From a checkpoint of a small sound classifier.
Training: muon at rate 0.024, held-out accuracy 77%.
Data: trained on acted Russian speech (Dusha), 26041 training examples.
Rows from block 7 of a small sound classifier, named by matrix and row number. Each number is 50 + 15 x the weight over its row's rms, rounded and kept within 0 to 99. All counts start at 0. After the name is the row's rms in percent of the matrix's.
After each channel's rows are labels from the 100 clips, of 14976, where the channel reaches its highest value: "top examples" is what is common among them. Only what is clearly more common there than usual is listed. The data: acted Russian speech (Dusha). In brackets: how many of the 100, against the usual share in percent.
# r30: branch 2 reduce pointwise conv (model.blocks.7.r3.0.weight, 96x384x1x1), inputs 256-383

r30.24 103:49 53 51 50 44 40 43 47 37 44 66 75 25 40 46 70 46 42 48 54 62 49 69 47 67 64 44 59 59 39 44 46 62 71 50 74 88 57 53 55 37 81 47 45 48 33 52 49 72 58 35 55 35 42 42 45 63 19 60 41 63 63 80 42 51 43 51 53 62 57 66 57 75 54 58 60 43 54 55 32 27 58 62 58 70 60 51 55 44 57 30 32 55 33 70 50 44 47 36 52 40 56 58 51 41 51 67 50 41 60 48 56 49 43 49 57 44 56 42 59 27 52 63 34 51 56 42 38
top examples: emotion: neutral (73 vs 35.6)

r30.58 098:51 38 41 39 60 67 40 38 47 46 55 49 44 52 42 29 44 42 56 62 54 43 50 41 58 43 43 45 39 41 56 49 53 67 52 49 27 57 57 47 52 71 46 29 49 36 44 44 51 68 52 39 59 66 53 47 48 58 44 40 60 50 66 40 42 42 61 35 61 45 48 48 64 73 36 64 35 72 44 66 48 49 52 35 53 49 44 59 55 48 47 61 49 44 21 49 27 46 51 57 73 55 36 70 41 53 40 44 38 52 46 57 36 63 49 27 41 57 39 69 54 57 53 47 53 58 39 39
top examples: emotion: sad (55 vs 27)

r30.82 102:75 46 13 48 46 44 42 40 65 35 45 43 61 55 55 48 35 74 69 68 36 42 41 60 45 41 72 55 37 65 66 33 52 34 25 58 41 41 58 47 32 49 47 57 44 75 32 53 27 48 65 48 27 16 65 30 67 43 36 62 35 41 33 64 41 68 53 53 44 45 37 40 40 41 50 46 56 73 34 50 66 35 53 53 51 53 18 39 29 32 64 38 32 40 29 37 18 39 51 66 52 45 45 50 26 48 27 61 37 50 55 47 48 49 56 61 42 52 41 53 36 26 62 60 37 48 56 37
top examples: emotion: positive (81 vs 18.5)

r30.26 103:36 62 46 50 34 50 43 63 45 56 64 51 56 51 52 51 41 34 49 76 80 62 40 54 29 25 49 59 65 35 42 49 60 30 59 38 59 36 52 40 51 43 60 37 29 64 69 46 54 56 46 60 51 37 40 54 66 41 35 22 27 41 32 54 51 56 41 55 31 48 65 48 59 44 45 42 58 77 38 62 54 79 62 43 44 41 70 49 42 54 28 43 59 34 49 52 61 60 77 42 43 67 82 79 58 52 73 39 30 59 54 69 48 52 48 37 39 71 60 34 75 61 36 44 51 43 40 55
top examples: emotion: angry (48 vs 18.9)

r30.8 103:56 52 45 39 49 45 26 34 62 27 84 67 81 33 31 57 48 39 61 46 52 44 62 59 31 60 49 66 55 69 35 79 37 59 55 23 39 56 56 37 46 47 49 48 47 40 55 51 44 48 56 57 34 68 59 62 55 59 70 56 39 47 35 59 56 49 78 49 36 53 60 65 44 68 45 48 48 55 46 62 39 54 70 62 66 42 55 65 41 53 59 38 47 61 60 52 33 67 40 32 59 54 79 48 47 76 61 45 43 37 58 36 55 41 42 45 38 44 53 55 46 54 54 32 53 51 49 41
top examples: emotion: positive (77 vs 18.5)

r30.18 100:49 33 40 46 32 63 49 56 65 46 31 06 71 49 62 33 63 51 55 58 28 66 36 43 55 43 40 48 20 61 47 35 26 39 71 63 56 28 39 34 41 99 56 44 57 38 51 70 20 72 77 49 47 25 46 31 50 39 44 37 52 29 46 42 36 63 48 50 42 45 23 41 31 73 48 59 55 48 30 53 50 57 60 45 43 53 44 49 56 56 49 59 48 55 76 68 36 55 60 56 50 43 65 52 47 29 40 58 44 40 50 51 60 47 51 61 60 57 45 46 48 46 61 50 57 51 50 52
top examples: emotion: angry (45 vs 18.9)

r30.17 098:54 26 47 69 49 55 36 32 57 27 71 47 48 50 76 31 26 58 50 27 54 62 82 57 42 38 49 64 62 72 50 66 35 61 47 59 50 41 55 60 38 18 26 58 51 83 47 48 38 59 36 25 53 41 61 58 73 54 55 40 52 54 89 60 34 70 48 54 48 42 56 40 50 60 26 44 46 54 71 54 41 54 34 44 87 49 62 50 64 51 66 65 60 45 28 59 44 61 52 51 24 45 45 47 40 47 47 42 69 60 62 43 45 34 54 55 45 38 49 53 59 54 51 37 43 64 80 30
top examples: emotion: sad (83 vs 27)

r30.35 100:47 50 49 55 44 44 75 51 45 44 54 71 51 99 76 59 42 65 58 62 66 49 65 78 34 50 49 62 45 72 38 90 60 53 51 60 65 63 64 49 50 38 37 59 46 35 40 71 47 77 56 46 76 35 51 36 47 32 93 63 77 58 48 67 70 33 54 50 68 52 76 39 56 33 74 54 42 52 24 09 43 56 53 70 26 40 35 60 64 53 34 64 50 47 54 36 32 82 62 44 51 55 45 29 37 68 33 32 41 52 52 71 59 49 62 69 65 37 37 41 62 58 55 58 54 42 29 48
top examples: emotion: angry (41 vs 18.9)

r30.52 092:57 49 34 47 55 49 63 81 47 46 73 35 54 26 44 83 50 43 70 64 65 44 51 23 53 55 54 47 58 38 49 32 43 64 61 46 42 40 58 28 31 42 71 39 60 61 45 18 40 47 55 30 43 26 49 73 67 43 27 56 37 40 41 36 58 50 77 22 49 56 21 28 60 68 51 57 49 43 50 67 34 65 72 59 49 75 46 32 40 47 42 33 50 58 73 75 30 65 35 89 43 68 51 53 61 32 65 92 48 37 69 61 38 59 44 37 38 45 74 44 43 52 49 46 45 80 27 61
top examples: emotion: sad (78 vs 27)

r30.62 099:38 48 53 51 41 69 40 38 43 62 70 48 50 57 30 43 21 49 41 51 42 93 31 69 67 37 48 63 58 40 53 50 77 36 43 61 43 54 79 40 47 50 69 49 50 68 33 46 62 62 64 54 54 44 63 41 43 35 42 33 58 47 46 45 46 49 51 56 55 59 41 40 47 64 33 56 61 74 53 60 47 53 58 65 41 48 59 37 60 50 41 65 49 39 53 51 58 54 40 53 38 60 52 56 38 45 29 60 67 38 53 57 40 67 41 64 41 33 35 42 44 55 58 53 25 45 47 42
top examples: emotion: positive (79 vs 18.5)

r30.78 111:47 37 50 37 44 53 32 37 78 39 54 39 47 57 43 39 70 25 70 51 59 44 53 57 52 80 57 75 82 48 10 30 54 48 43 35 75 63 26 39 43 80 51 49 60 45 73 20 50 10 68 67 75 36 54 34 37 53 58 35 30 48 58 29 51 47 45 61 70 52 42 44 39 21 26 52 85 45 64 58 53 35 33 47 50 55 44 42 35 57 48 67 39 52 66 38 41 47 74 48 52 49 43 62 35 64 31 47 71 39 52 53 59 53 32 35 56 41 54 55 47 46 45 31 54 50 59 50
top examples: emotion: angry (48 vs 18.9)

r30.45 096:30 41 62 27 50 62 68 38 67 79 52 58 27 61 46 61 59 79 31 42 33 35 55 48 57 52 44 69 45 61 24 43 56 51 48 44 49 61 85 60 51 39 48 35 45 35 45 55 39 37 48 66 31 60 32 52 38 50 51 53 57 24 40 45 32 29 28 53 41 61 59 54 69 50 74 56 61 50 40 43 66 54 53 49 44 21 58 47 43 48 64 76 40 39 36 46 38 45 36 41 49 41 73 48 52 49 67 58 48 36 41 72 44 69 52 48 33 53 49 69 63 43 38 65 38 40 46 46
top examples: emotion: neutral (61 vs 35.6)

r30.84 100:42 57 44 54 56 21 29 53 45 34 30 99 75 67 36 28 42 32 59 46 76 46 69 39 65 41 43 43 42 58 42 40 78 41 22 48 60 49 72 57 68 56 36 22 39 40 56 35 61 23 35 75 52 50 44 58 58 32 43 56 37 40 53 80 56 46 45 35 53 39 53 48 69 34 52 22 53 40 15 36 41 31 69 18 43 43 61 45 43 53 63 61 23 29 31 47 43 20 41 45 59 59 26 61 37 57 51 42 46 52 38 62 52 76 61 15 36 74 44 31 47 45 30 48 40 47 31 48
top examples: emotion: angry (84 vs 18.9)

r30.22 102:34 38 57 70 47 34 22 32 47 49 39 25 39 40 57 48 71 63 31 62 50 55 32 37 38 51 46 57 55 41 45 35 43 49 44 51 72 57 47 37 43 40 65 55 58 56 52 58 45 29 67 29 50 54 44 48 49 59 60 45 33 30 49 41 73 59 40 54 42 51 43 51 46 50 46 60 58 47 61 34 34 67 60 67 68 39 59 69 54 59 43 36 38 60 82 50 47 47 49 52 56 30 53 61 47 60 48 62 55 21 46 31 28 33 43 62 41 58 56 51 30 38 80 65 34 54 36 66
top examples: emotion: sad (59 vs 27)

r30.23 098:59 28 28 44 58 45 35 55 28 59 53 47 50 39 58 83 34 13 34 57 21 43 56 53 21 53 61 50 75 69 46 45 60 59 53 66 64 53 61 42 33 30 61 49 72 62 47 37 52 59 63 55 48 30 20 27 37 22 46 49 43 55 59 50 38 56 66 46 33 63 47 41 43 49 38 28 49 67 62 66 48 56 54 35 43 19 46 31 48 47 22 22 49 50 46 41 48 70 53 60 50 58 49 47 44 48 49 55 48 50 50 43 30 49 36 41 40 51 62 38 28 54 64 56 26 56 38 59
top examples: emotion: angry (41 vs 18.9)

r30.25 104:39 55 56 74 33 49 52 56 49 46 62 81 37 41 69 38 50 63 53 51 67 28 88 35 68 38 41 57 33 55 56 51 82 42 63 48 55 43 77 60 67 20 41 46 58 54 51 64 46 67 38 40 43 70 48 42 38 21 32 33 40 32 65 81 70 38 27 38 58 53 37 73 46 53 50 54 44 46 33 52 48 45 78 48 75 47 65 63 51 49 70 58 43 65 75 52 48 40 80 50 65 48 67 38 41 49 49 60 74 44 40 51 49 25 45 50 59 39 63 45 14 59 57 43 52 46 51 27
top examples: emotion: sad (70 vs 27)

r30.11 101:65 54 29 54 32 09 25 42 57 36 19 42 29 78 57 60 58 55 71 67 57 19 52 33 47 58 58 48 37 62 61 20 45 34 63 51 44 47 67 57 50 50 74 13 67 35 57 48 39 43 31 86 59 52 21 60 45 64 74 49 40 18 50 44 54 54 39 56 57 30 52 60 29 48 55 49 57 43 56 41 35 51 57 46 18 41 31 57 67 39 27 40 37 57 36 53 38 60 55 51 39 60 49 39 55 43 50 39 34 53 34 57 48 30 35 51 56 52 42 48 47 55 42 50 42 47 41 33
top examples: emotion: sad (72 vs 27)

r30.65 095:53 30 33 41 83 37 65 46 26 64 74 50 37 54 32 71 58 44 59 51 46 29 34 43 47 31 56 55 54 35 26 62 56 60 59 32 34 46 50 47 64 47 64 71 79 45 42 34 54 62 46 38 48 23 54 56 52 46 42 43 54 43 31 33 53 50 63 63 50 56 47 37 49 52 58 57 65 52 65 51 45 49 63 59 28 44 52 08 42 41 26 49 70 27 44 59 32 63 41 82 53 68 40 56 33 21 62 58 55 47 58 48 52 54 36 45 60 68 77 54 36 69 69 41 60 37 44 62
top examples: emotion: sad (77 vs 27)

r30.12 103:59 68 39 70 61 51 48 23 47 53 37 50 68 31 44 44 67 43 43 58 30 71 71 36 34 44 57 51 55 57 58 37 54 36 39 60 64 39 41 49 44 58 41 35 41 58 44 44 43 56 69 37 29 38 52 50 93 29 67 61 63 55 59 31 61 46 33 28 37 29 29 33 46 35 33 58 43 75 65 42 57 46 69 32 62 33 77 52 69 72 64 59 43 44 55 51 44 59 48 50 74 49 63 75 39 33 51 51 64 41 43 50 45 47 35 23 58 61 53 59 61 41 74 29 43 50 59 41
top examples: emotion: sad (66 vs 27)

r30.51 096:35 18 71 86 30 42 51 62 87 68 48 44 25 61 44 98 58 40 64 54 45 44 32 52 73 42 64 40 34 61 46 35 62 53 38 55 51 54 59 17 90 62 76 48 26 16 54 60 47 52 71 59 53 62 72 76 53 40 50 69 49 57 84 43 27 82 35 49 50 95 48 58 31 73 67 45 69 49 80 33 24 39 41 43 62 40 60 65 41 60 37 67 63 45 60 64 47 53 37 69 58 53 44 44 81 47 45 62 89 51 36 52 56 56 43 58 55 37 63 38 52 47 21 41 50 56 14 80
top examples: emotion: positive (71 vs 18.5)

r30.31 099:64 52 45 36 35 66 48 40 63 58 71 78 38 61 70 44 26 27 52 68 52 55 76 36 58 38 54 35 46 35 21 49 58 42 49 66 25 66 59 37 57 31 56 29 34 54 42 39 57 52 54 51 43 39 63 76 67 16 64 75 56 57 50 48 45 51 73 40 46 50 39 48 44 80 69 48 47 64 44 24 60 47 32 47 49 30 61 42 43 45 38 46 32 40 37 44 53 50 39 53 40 67 54 46 47 30 67 27 32 40 66 57 47 68 61 67 54 20 40 46 43 38 71 54 32 43 42 56
top examples: emotion: angry (44 vs 18.9)

r30.6 100:71 58 58 54 45 25 21 50 46 25 75 35 69 26 67 58 41 38 42 37 59 55 27 38 60 71 33 63 67 63 60 81 35 55 53 55 31 49 46 62 50 84 64 53 40 65 48 59 29 56 51 54 68 29 33 40 56 18 61 28 49 61 51 43 85 43 45 68 46 39 41 58 62 48 59 70 43 51 45 70 47 58 47 33 35 56 47 34 57 27 61 63 59 44 33 51 44 44 21 56 51 56 40 59 50 33 53 47 36 36 67 64 56 58 49 42 54 55 40 49 44 54 52 41 63 49 53 39
top examples: emotion: angry (61 vs 18.9)

r30.10 101:55 34 37 45 51 60 19 68 52 41 29 37 54 77 61 46 33 46 58 58 42 41 40 47 37 33 25 53 73 61 44 52 46 32 38 26 16 37 41 48 38 37 39 56 63 48 45 28 52 41 58 79 56 47 54 42 34 47 35 32 27 55 74 59 58 64 72 35 45 49 42 30 54 46 57 39 27 59 30 70 41 49 54 37 50 36 67 44 70 40 34 50 53 47 42 33 10 58 43 37 31 42 65 57 44 45 60 41 36 31 47 71 59 51 38 29 49 41 60 47 12 38 50 23 40 39 49 39
top examples: emotion: positive (46 vs 18.5)

r30.94 101:53 48 47 48 52 60 32 28 49 55 42 75 61 42 59 46 69 31 43 67 48 47 41 46 61 23 60 55 81 32 45 44 67 55 69 42 62 43 61 71 45 43 24 69 34 46 53 46 67 58 52 66 46 53 73 53 69 07 42 61 57 56 38 40 35 70 59 81 68 40 48 33 40 32 25 30 34 55 62 42 52 54 47 38 52 39 48 42 52 35 42 60 53 60 52 40 53 48 56 46 45 47 55 66 54 55 45 38 51 38 42 58 36 52 44 54 42 45 52 48 41 38 29 35 42 40 40 49
top examples: emotion: angry (47 vs 18.9)

r30.5 101:41 68 69 52 28 56 62 65 42 41 43 73 47 57 56 49 29 33 55 37 70 63 59 47 56 70 68 26 58 45 62 67 62 75 58 38 55 49 73 46 39 44 34 46 48 47 43 35 45 37 43 56 34 53 33 59 34 74 36 44 71 68 58 38 49 29 52 44 40 26 50 45 49 37 47 72 37 60 41 36 40 34 53 43 58 39 62 51 46 56 64 37 54 45 40 43 57 40 65 42 46 52 73 55 54 50 58 63 68 42 61 36 35 44 38 33 59 55 59 46 48 49 36 52 45 42 59 49
top examples: emotion: sad (57 vs 27)

r30.44 103:65 64 22 49 41 41 70 48 42 30 50 48 44 48 42 41 29 66 37 66 31 68 54 74 54 68 18 75 53 55 55 95 26 43 45 36 76 66 29 77 61 30 66 65 49 51 42 34 21 57 42 38 71 52 66 70 42 40 86 34 48 74 30 35 66 75 38 80 63 34 94 45 36 31 67 32 53 57 28 57 35 58 63 48 28 51 32 43 54 26 34 42 51 41 49 51 45 45 62 74 57 47 37 60 33 37 54 47 46 42 42 41 59 59 59 56 62 33 64 55 45 37 31 64 49 45 68 25
top examples: emotion: sad (59 vs 27)

r30.73 101:30 36 63 54 71 77 53 64 31 71 36 23 38 47 43 57 51 39 36 66 71 87 40 38 49 46 48 37 50 52 32 57 62 58 48 54 29 47 41 39 35 18 68 75 58 46 42 43 29 55 82 56 54 54 39 64 42 45 30 50 34 54 61 37 44 45 67 34 45 57 28 37 27 31 30 38 43 57 82 54 53 50 65 28 71 45 97 37 57 36 65 61 55 45 50 35 47 61 49 49 58 32 39 50 44 18 57 36 58 56 45 30 35 53 41 29 50 64 50 53 37 40 63 24 42 47 55 37
top examples: emotion: neutral (66 vs 35.6)

r30.42 097:37 82 40 47 71 26 49 64 35 31 33 53 36 37 79 58 75 30 63 56 37 50 51 57 15 70 46 44 40 50 31 40 58 55 29 48 83 51 48 60 45 38 53 62 61 44 42 73 47 71 59 61 38 61 62 58 47 30 48 55 49 70 58 71 30 40 79 39 31 38 69 71 68 26 28 49 60 66 45 05 68 58 69 57 35 76 35 25 42 48 45 64 53 42 35 58 39 59 52 62 57 61 45 48 54 35 60 49 51 41 74 46 29 55 52 58 52 46 41 59 41 48 59 50 28 67 32 44
top examples: emotion: angry (43 vs 18.9)

r30.30 095:39 61 53 56 51 24 57 38 65 43 64 48 68 32 86 58 43 43 75 58 57 48 62 38 69 52 67 31 51 61 58 52 33 48 69 44 65 48 53 54 51 63 48 65 23 35 61 43 17 61 24 35 45 52 80 78 28 30 38 66 63 79 52 38 63 47 67 47 39 37 37 57 28 59 64 61 54 32 36 60 54 56 45 53 41 49 71 50 49 39 44 45 80 54 59 52 46 56 52 51 52 56 49 54 62 45 67 48 57 42 43 47 57 62 48 58 32 35 41 32 35 47 41 37 51 50 50 75
top examples: emotion: positive (61 vs 18.5)

r30.40 093:35 33 46 78 49 64 52 35 38 44 40 56 41 36 65 48 60 38 26 56 67 58 26 54 48 56 69 26 44 56 54 66 42 59 40 59 58 49 32 33 50 59 60 46 47 53 41 53 35 40 42 44 73 58 39 74 70 60 53 77 46 58 43 48 64 46 39 55 50 34 59 67 39 26 36 47 70 48 51 40 33 31 35 42 62 48 65 38 48 36 38 57 33 53 42 35 24 41 33 46 29 44 57 62 57 55 60 36 54 43 29 68 46 53 47 40 47 42 57 51 42 48 42 32 42 56 52 44
top examples: emotion: positive (38 vs 18.5)