From a checkpoint of a small sound classifier.
Model: log mel input, activation leaky_relu.
Training: 6800 steps, batches of 128.
Data: trained on acted Russian speech (Dusha), 26041 training examples, 33.4 epochs.
Rows from block 8 of a small sound classifier, named by matrix and row number. Each number is 500 + 25 x the weight over its row's rms, rounded and kept within 0 to 999. All counts start at 0. Numbers have three digits each. After the name is the row's rms in percent of the matrix's.
After each channel's rows are labels from the 100 clips, of 14976, where the channel reaches its highest value: "strongest on" is what is common among them. Only what is clearly more common there than usual is listed. The data: acted Russian speech (Dusha).
# r30: branch 2 reduce pointwise conv (model.blocks.8.r3.0.weight, 96x384x1x1), inputs 192-383

r30.88 102:511478521485508555492522482495471459524498539477499503461530518472477508494516516524544477513452451476479509538508503515476524505529500487550477511517498512482498496459528476523471497503489480535465524535513488533504500519504485518523473503433512471498485521531470488532518517538489498472552488530502527516491507531538475500522506504506483495486532473488464502504504506534517480505512446498493518494496523495494515527489450473513498473478470486521480526489529504492517529474506482531547499560504496538472497478513500543440500495487461475498498525487514480517514492478502498486
strongest on: emotion: angry

r30.83 097:508477481493520471478489547453510504505474498458465504503444515470468535539481558541542501500454519513517545458530486518456484460500487528509509513492522510503498502525472496475472470498509477514509466495536506500554519523513483488483513490475477490539515497496512521514500512528476512475501493497474494527554484497506475508502519485478505518493515526480517539460499491493482523505486508524527512479500503493500538495514478466472498490500507507527465523540505514497524462545511471508467528492514499509516491473514512512511499487470518498485480499487518539514519506473469505515
strongest on: emotion: positive

r30.55 098:485491480480487551507464450530508503494480516525453488510556546455469457477548475485491489500506490530486503561475492517456488452440521508523501503472465499472491475465503499541479486483469505469493512543491498491471501508516542503499473526504492481505476469505508483475517476497487501503479512469527552503525497486530518473524485498529535487502498492530480468531503507484508496482494489476466477514477512484476495539505507495494490491503524530498466495484488490462480485537479503495539516507503518469475484525498510499518497503526513490501483512511490495513483524493510509518
strongest on: emotion: positive

r30.6 101:491505517547501453529489475421547499493497496478484485428529464509521474474516507483479459525485505504486461493490483447492460506513573517479450491472500484537488500522474501501502504539496490510506527522480457539519475478509531492502500477512521458469456554491516526517491481461456493481473521523463490473485468467486500480494493496493524473482529493506534528503479503479496522535505501517481471483501499494518506508500505499521517488506483513496509482487519512472458515484511476463499503500475516525493484479512499512516500486502503516485507489481479478491498528508475509494
strongest on: emotion: sad

r30.29 104:521536488513508517495516512478484571496465489506474498479456490522514530504510513523492507468513504466533468508510486494515513511483487490515506534482506504525506540504478520465484522512485470497522511471482505511475516480495500497501470475536443469484531494505497502492461516514516502476522475514468486519529497483502486514524487486483501504516486517461501495485494493499517488494498500501518513485520485493476493480500465522537486486513488497497481497479517516536507501534486520490519532487512461485474509472510486499493509496494496480516545514492491500516506471486478484493
strongest on: emotion: angry

r30.5 097:478466500516474499485496473524473503526500472482536536518560487529494458449500477493445503471547498468503554475520491490517500532483506534508510498515486483502486489497523504516472535501469541495498481519491505522483475523484511513473499522486495541462498538544529505466479491454478528463463489483487470541534478479485488513539497495525517508535502500514510496540529497486489496469487450501503512554490503489478514500501523502489496484498497518521486502509485525479498499509515491506505477510512503539508507497480497536499497484523524503456475452464458487493515466519488470489
strongest on: emotion: neutral

r30.89 099:525483513502520510497502513452474530532536491540493445483552467550508477467475441498480513484485487498495489479516504498454456491452511482527497463527496529516482516509515505543483503520531468500487498478525508475501472527519515473492502489507463483514497511491503500470501483483501521499497496512514476487493470418499531506524486512474530496478466513482487513512471500504479512510492497509497485478504476489504517448507470457506506498498467506490505538487504463485512512500517501465524475456450510491526488513491481496505529488548504493522481466480435459524466499514490518493
strongest on: emotion: positive

r30.22 097:494484462527473471525524467530454490503492492535481501492513513501476466467496475477476485475451495517515518480531503486481498525482564490495515535515519518505548527484502480488476472517502520521475488521525497532517503527529442528513498474496501491506534458499519476503490507498496531468496518508547487504531497505510476492499486500503507482481513523513516502454498499517526500488500512507481496483515492513505538463542504510503528481481524522488531512483464518528521500532509516521498505485508466456462521531488467524516521516505518517510532504489514531477477507532504497475
strongest on: emotion: sad

r30.49 100:464468500520536501522479516472536493493517544519492491501464497499486504513478484449520495456509502497484462530527487485492515501512532511469493526489491532510488483502477499509526493528505482530434483500497482490506482537495488492504506516508491483478525489499513497506529516520501553515507526435517495551489516508472525504481526480506512513492495516558507495521492476503504462472514490498510493569499548505499479499524496502532506478514493515506470480490515497498502507478486490494554523482514525476487491510499489491489519490494500519484501467515502497509481512485484511524
strongest on: emotion: sad

r30.19 102:502507486476516543492486486512470479469537506456507486481529494479497461514496503471538503468477497460500494530467489497476512514500502489524487488515503502492486468525481493454500519512492522473480500451506479472476466546502467498517501456504480495461470506483532508474511501486536505499511500478505482496496473484534490483561477474475487514505493510460537504506476500480471485498464479516468516498512529490482489485472465507498486501493501497495485509517523526506526496491501505493527509516499509505498506502528493528482511476508518504481498511469482501485481537488488512529
strongest on: emotion: positive

r30.57 101:500487480503509484501484493506480492480507502492510483505513554487482438503476492547491487449491470465480481515530480515494448499531534496452559498473491485488491459512500480458470533474493501513489496469489519521500501487488556493491521518514488501504481513468454475488484473475495493461486489447470483495520490524519473501468490515494504530520474499504519489508493503490526505542500482466493463489503555494541470477498520537448483507508489480500496516546562545532524525493561497472527478503483518522499458483522456506498525451503536501502476490493465484480521540509484506512
strongest on: emotion: angry

r30.38 101:489511505463545537524506504466531490512475526507506509496493541489527504481482458480460498513500470500514482532492485530503486492440456530479506510471514528508493447495470510474527518527477507490479513496499503514496500486493487485495518474491441470444478488524486556474489524499494479501480486468516517481468467467506483523515520487470482482466496495468466491509492498551471492482542464475554458481488469530508556488508483531504506489512473502497508507461484495498512500483471490477519489503488536482497462467505470495517519479491504537486468515458483499518511500542476481515
strongest on: emotion: positive

r30.8 098:529481514500506483461551504512530526489511488500470516470435520475508527504497511492559515502431500512462487525461506488494526526482508477487460516462494487562504500509528503480496542488490536492499454483473497506475478466482540512465465467521485474428478520498519530477508496493496491461536510521492490496506484522499512524525506510495522483537487469513520484488519494469505500511466496492473509517478516502477490520503518493504515488527538523506513530517475574470482478463507509503523562472492507532525522515503492547503507521516506484476502501505495478499495510508504506470
strongest on: emotion: sad

r30.2 096:515506478513487461498510545464534490506526514528473513499530479513511450527501488500560483519505486479528483517502524511511545484475463513504472527454528507490485534507521483498468502554490502511483512527475485498483501504489452477468485476463527450532506543506464530538495497531495530493491490490561534514522503494485494539496451475492495489505538477548448485494502508545490477450495514499467526460472468526498485540496486433512506477522459516480481500472514537500492514491482490486493527460522519516442514464495464498494519491501518475506499484502453481467443480505488511487
strongest on: emotion: sad

r30.51 101:534496484517440537490480509496516548491464488502491538471460482531497495522509526494489485495493481493508493511513535468507518515460519477482471482494469506479502520497493530496520497537530515537451519497489505485508495511466482529491515521503482501474493506472492534456483509486480513483504512505535503487483487472481551495489498492487522512528485487495472527513502495495515504479452476488472511532507519483467482480481477510534480479510479491454528534489456519508472522503472512490500510544490522493505491477477479514481526538532486524493484529472443512469474520512469511481
strongest on: emotion: angry

r30.62 104:513477493472469495468468535512509509461510461469462459520488489505510491514487502490463518489490555511523471542500497508490525492512468539503481519521473501521489495458499548485506511519503504511501499483529485522507525490478522526496503478522513476495505498459500452481491514489470477500513505541482535461515468504512547491546493502499507460510517488499478521504520480520517504500565480505499497479481460504503527481488522570475479507495502478476479513522490514509486515510491506482498512510496495517554524469499498494469542496508479521502490482522526499487492502515480526517
strongest on: emotion: positive

r30.15 098:464471511496521470514501473550488474492501494559497505487513549495494490538502526541509514476472484475537491465457440505484462524495482485466475498504493495467518517493484494480478532514447467502527509483530490482498545466518489495501516506480491540464499490540490500491501493497481509465477496536508534482481495471493484527503527507512525499475492492467463510493472509528504496515458483485507517508475463499478515513509530526557509507533541485522493484525518543571519475454486519485511505486492516514533512507496493527538516508506488472508488495519490530498519511457525522498
strongest on: emotion: angry; emotion: positive

r30.92 102:496432489469493540512458473478528473468479483440456515486516516491499495465497481566476523548490511548526482580497496554463466470495504484490479491493531497490507502485463495490517480496505466514495499489484518493516521457493472487497505496499501469524513476491473501517491536476476500478492516495509521468492507492509490494487485528492500473479511492472491525456482496529487506515482513479521504470488464500524506506505488489501503489489480524491528507543454529466476471514480524498528478509529517482480469472504457501517556537506521486498490531504497527482465535486503528460
strongest on: emotion: neutral

r30.47 097:507525463529475530519519509474493513521485508514508469493461530528456520523546530449483506440540511469488478513468459509531474504476504504495503501485519525520466489490479486491487502501515509490492509470533507467501488482489479488493490495533560520499507480501482500510471485461507522504522489490494523504480495509481505493501518524507479543497550477476492502502462495505498519482510526496508476480511517504484493538493500488490490494475476489498495502499493490484481497517515508534461525475517531522477490489484506505481491489439511495483500485481484524499501514472485474514
strongest on: emotion: positive

r30.3 098:496491565484487466528504477504477486528538489542517526514558515437501505548469507510568488484511540467497493491483512441490490502522530455492531528510514511520502517510486516482540488504505531483496534518496518535521516545513508493489524490514498492479479490462537476530504475484503477534513505510492495495476480552497513498489511534515525472494486527517560468470485513498506507498534502520476475512495535467499492506487539516500510516495507482480499493541489454476506516495515501486473512513493538483479518515475531482511482498465512533488485471512504516490477518520505483527
strongest on: emotion: positive

r30.35 101:498474483464478480505551512486527510535491522485508522492483435507472453481509506489475549450490485478484542513519505476496500490489554527452468511488508506507532501523514474516503517516514540511455476510472522494469487510498523510490512518532451543504476505515549494490465527463499473463506471448473473455487476459513502475514494480503507504485510522470531476537513509513473480472488498493491477485509521495505485462498499521480487515521489520487502467521511510491468497492474534519479501539505528496482523486492475505534517493500476467489509464496480478517490525527484481470
strongest on: emotion: neutral

r30.54 099:519509493557497541471491482481492546449487488528487522517523494499479499463493485563530504538477513494499491512471494467508542501500529526552504542477466527476501513512510510511481494502508504488512495540517486510508510478510509526478501504491474461502489502528489491520506457522489479534472517478501500467503490471531492536529488475498486477499523485529539505521504503490517501489505527506494502496503454497514467535501451482514516499493520496471512484542478484504492515442509513463535514473498506536517457480518512500466528517524472504511455498503498482487486505488497527494
strongest on: emotion: positive

r30.31 098:487526488563501477502512477516480527541508476495493484453500475507493480517518496489494484525556466494499464504491504502504484501479512514456468495487530522524502481491492542499497480472492491501484452507460443500491531454507498520486485483480523484502517491486483485505502467526511508479474517533476493485487517518492498484512511501495504486485497500483462495515499483517509498550533536516494514513497488524531530497532530505496500495508498509500492493535477493498479523471520495501513497509479469525544528489494486479535481529495491488511499501518499535494474467474506508498
strongest on: emotion: sad

r30.56 098:519529474488512487484543513528512521520460501534481457506490515514486535470499523488504472505517492554551514499464468520500513500538510477491456504511498502529512477490470509497481502503486536476494492463467484472465533484500524490514488502512527544507507476495471497501556499517492490494500520467533532528500510492532489523492525499510475500523491527504458492486505500467479513472467484487483491534490501512477504539524498497500533512483475480482522487491484517544481511521474479489506473457493512478454517466491486506502491490494501476503536489483479474490445485551465493487
strongest on: emotion: neutral

r30.25 098:499481532515463468525547475481496506556504491452514504513515506487505504480472483469467541510492507461474456517515479499472484480473512485545491465463486500504506499516499497512447461506471501474524531485507473512475482452483499483500466490505506493513509515483495497511525498505478511471476492503520489502500537486501498496536501486520506497522501507533487513493501513477506497494494518481482476504454467469503479468487537483507501485489494490471483466439499479472503503477500477487479515509501503449514492468481505493475474480487481479507459477495442472478476480526501512539
strongest on: emotion: sad

r30.17 102:522499478512496545485481472492521470504510482460504484482497496492471505493474476445475488552489466496542555570520484512482529476510529506465507502527486483493483487529511508460458548458498499472544474487512527446498490469484502515526501507478469494523485476532428486464514483534518517494568491492513520494495520505477486545514484525488484484545478511471521459488504484458492483521483514493491536551489479520485476514515509543502476483502516491508519471520494508490457545537509462491524503543487507510505489484472488482480507466517471563480498465490484472497495510478465486479
strongest on: emotion: sad

r30.9 096:497480539476469502479479508459472493494483514520525524507490523460482513555500472527505500474537496537510500487522502498505505482502475450493492506495480536453492489511551469474493496525490539520469463456499483486480465488487527528508461494467487555509474508508522508483504525488501483493498518481512511462505500484504507471551512508460500488472497505451538509528520499501510492511451482521509497517494482516514513479489469524489488481471502542502493461475494529519492511505487476493477486533530488441454471528489515490544504506510499498483495492509471527505488492462490529491
strongest on: emotion: angry; emotion: positive

r30.13 104:469485535436457487508470519522497480566464465565514517510502465465505493512520511497498501470499519501495522477458481468490488523494548485452468446489490519524479498501500488484458510492473503499501508468507484527492461493495475471441501497474491502515484502532531510482479441500476467475474483528499523470475493471468479503499506475497516484508518500487454483539509489476493477485498473475490505485498517476496458492513513475487516501517495520512530499517537454515509500457503471475514519470493488484474496475493514477497493511476473470485496494501500490487498511445504453484
strongest on: emotion: sad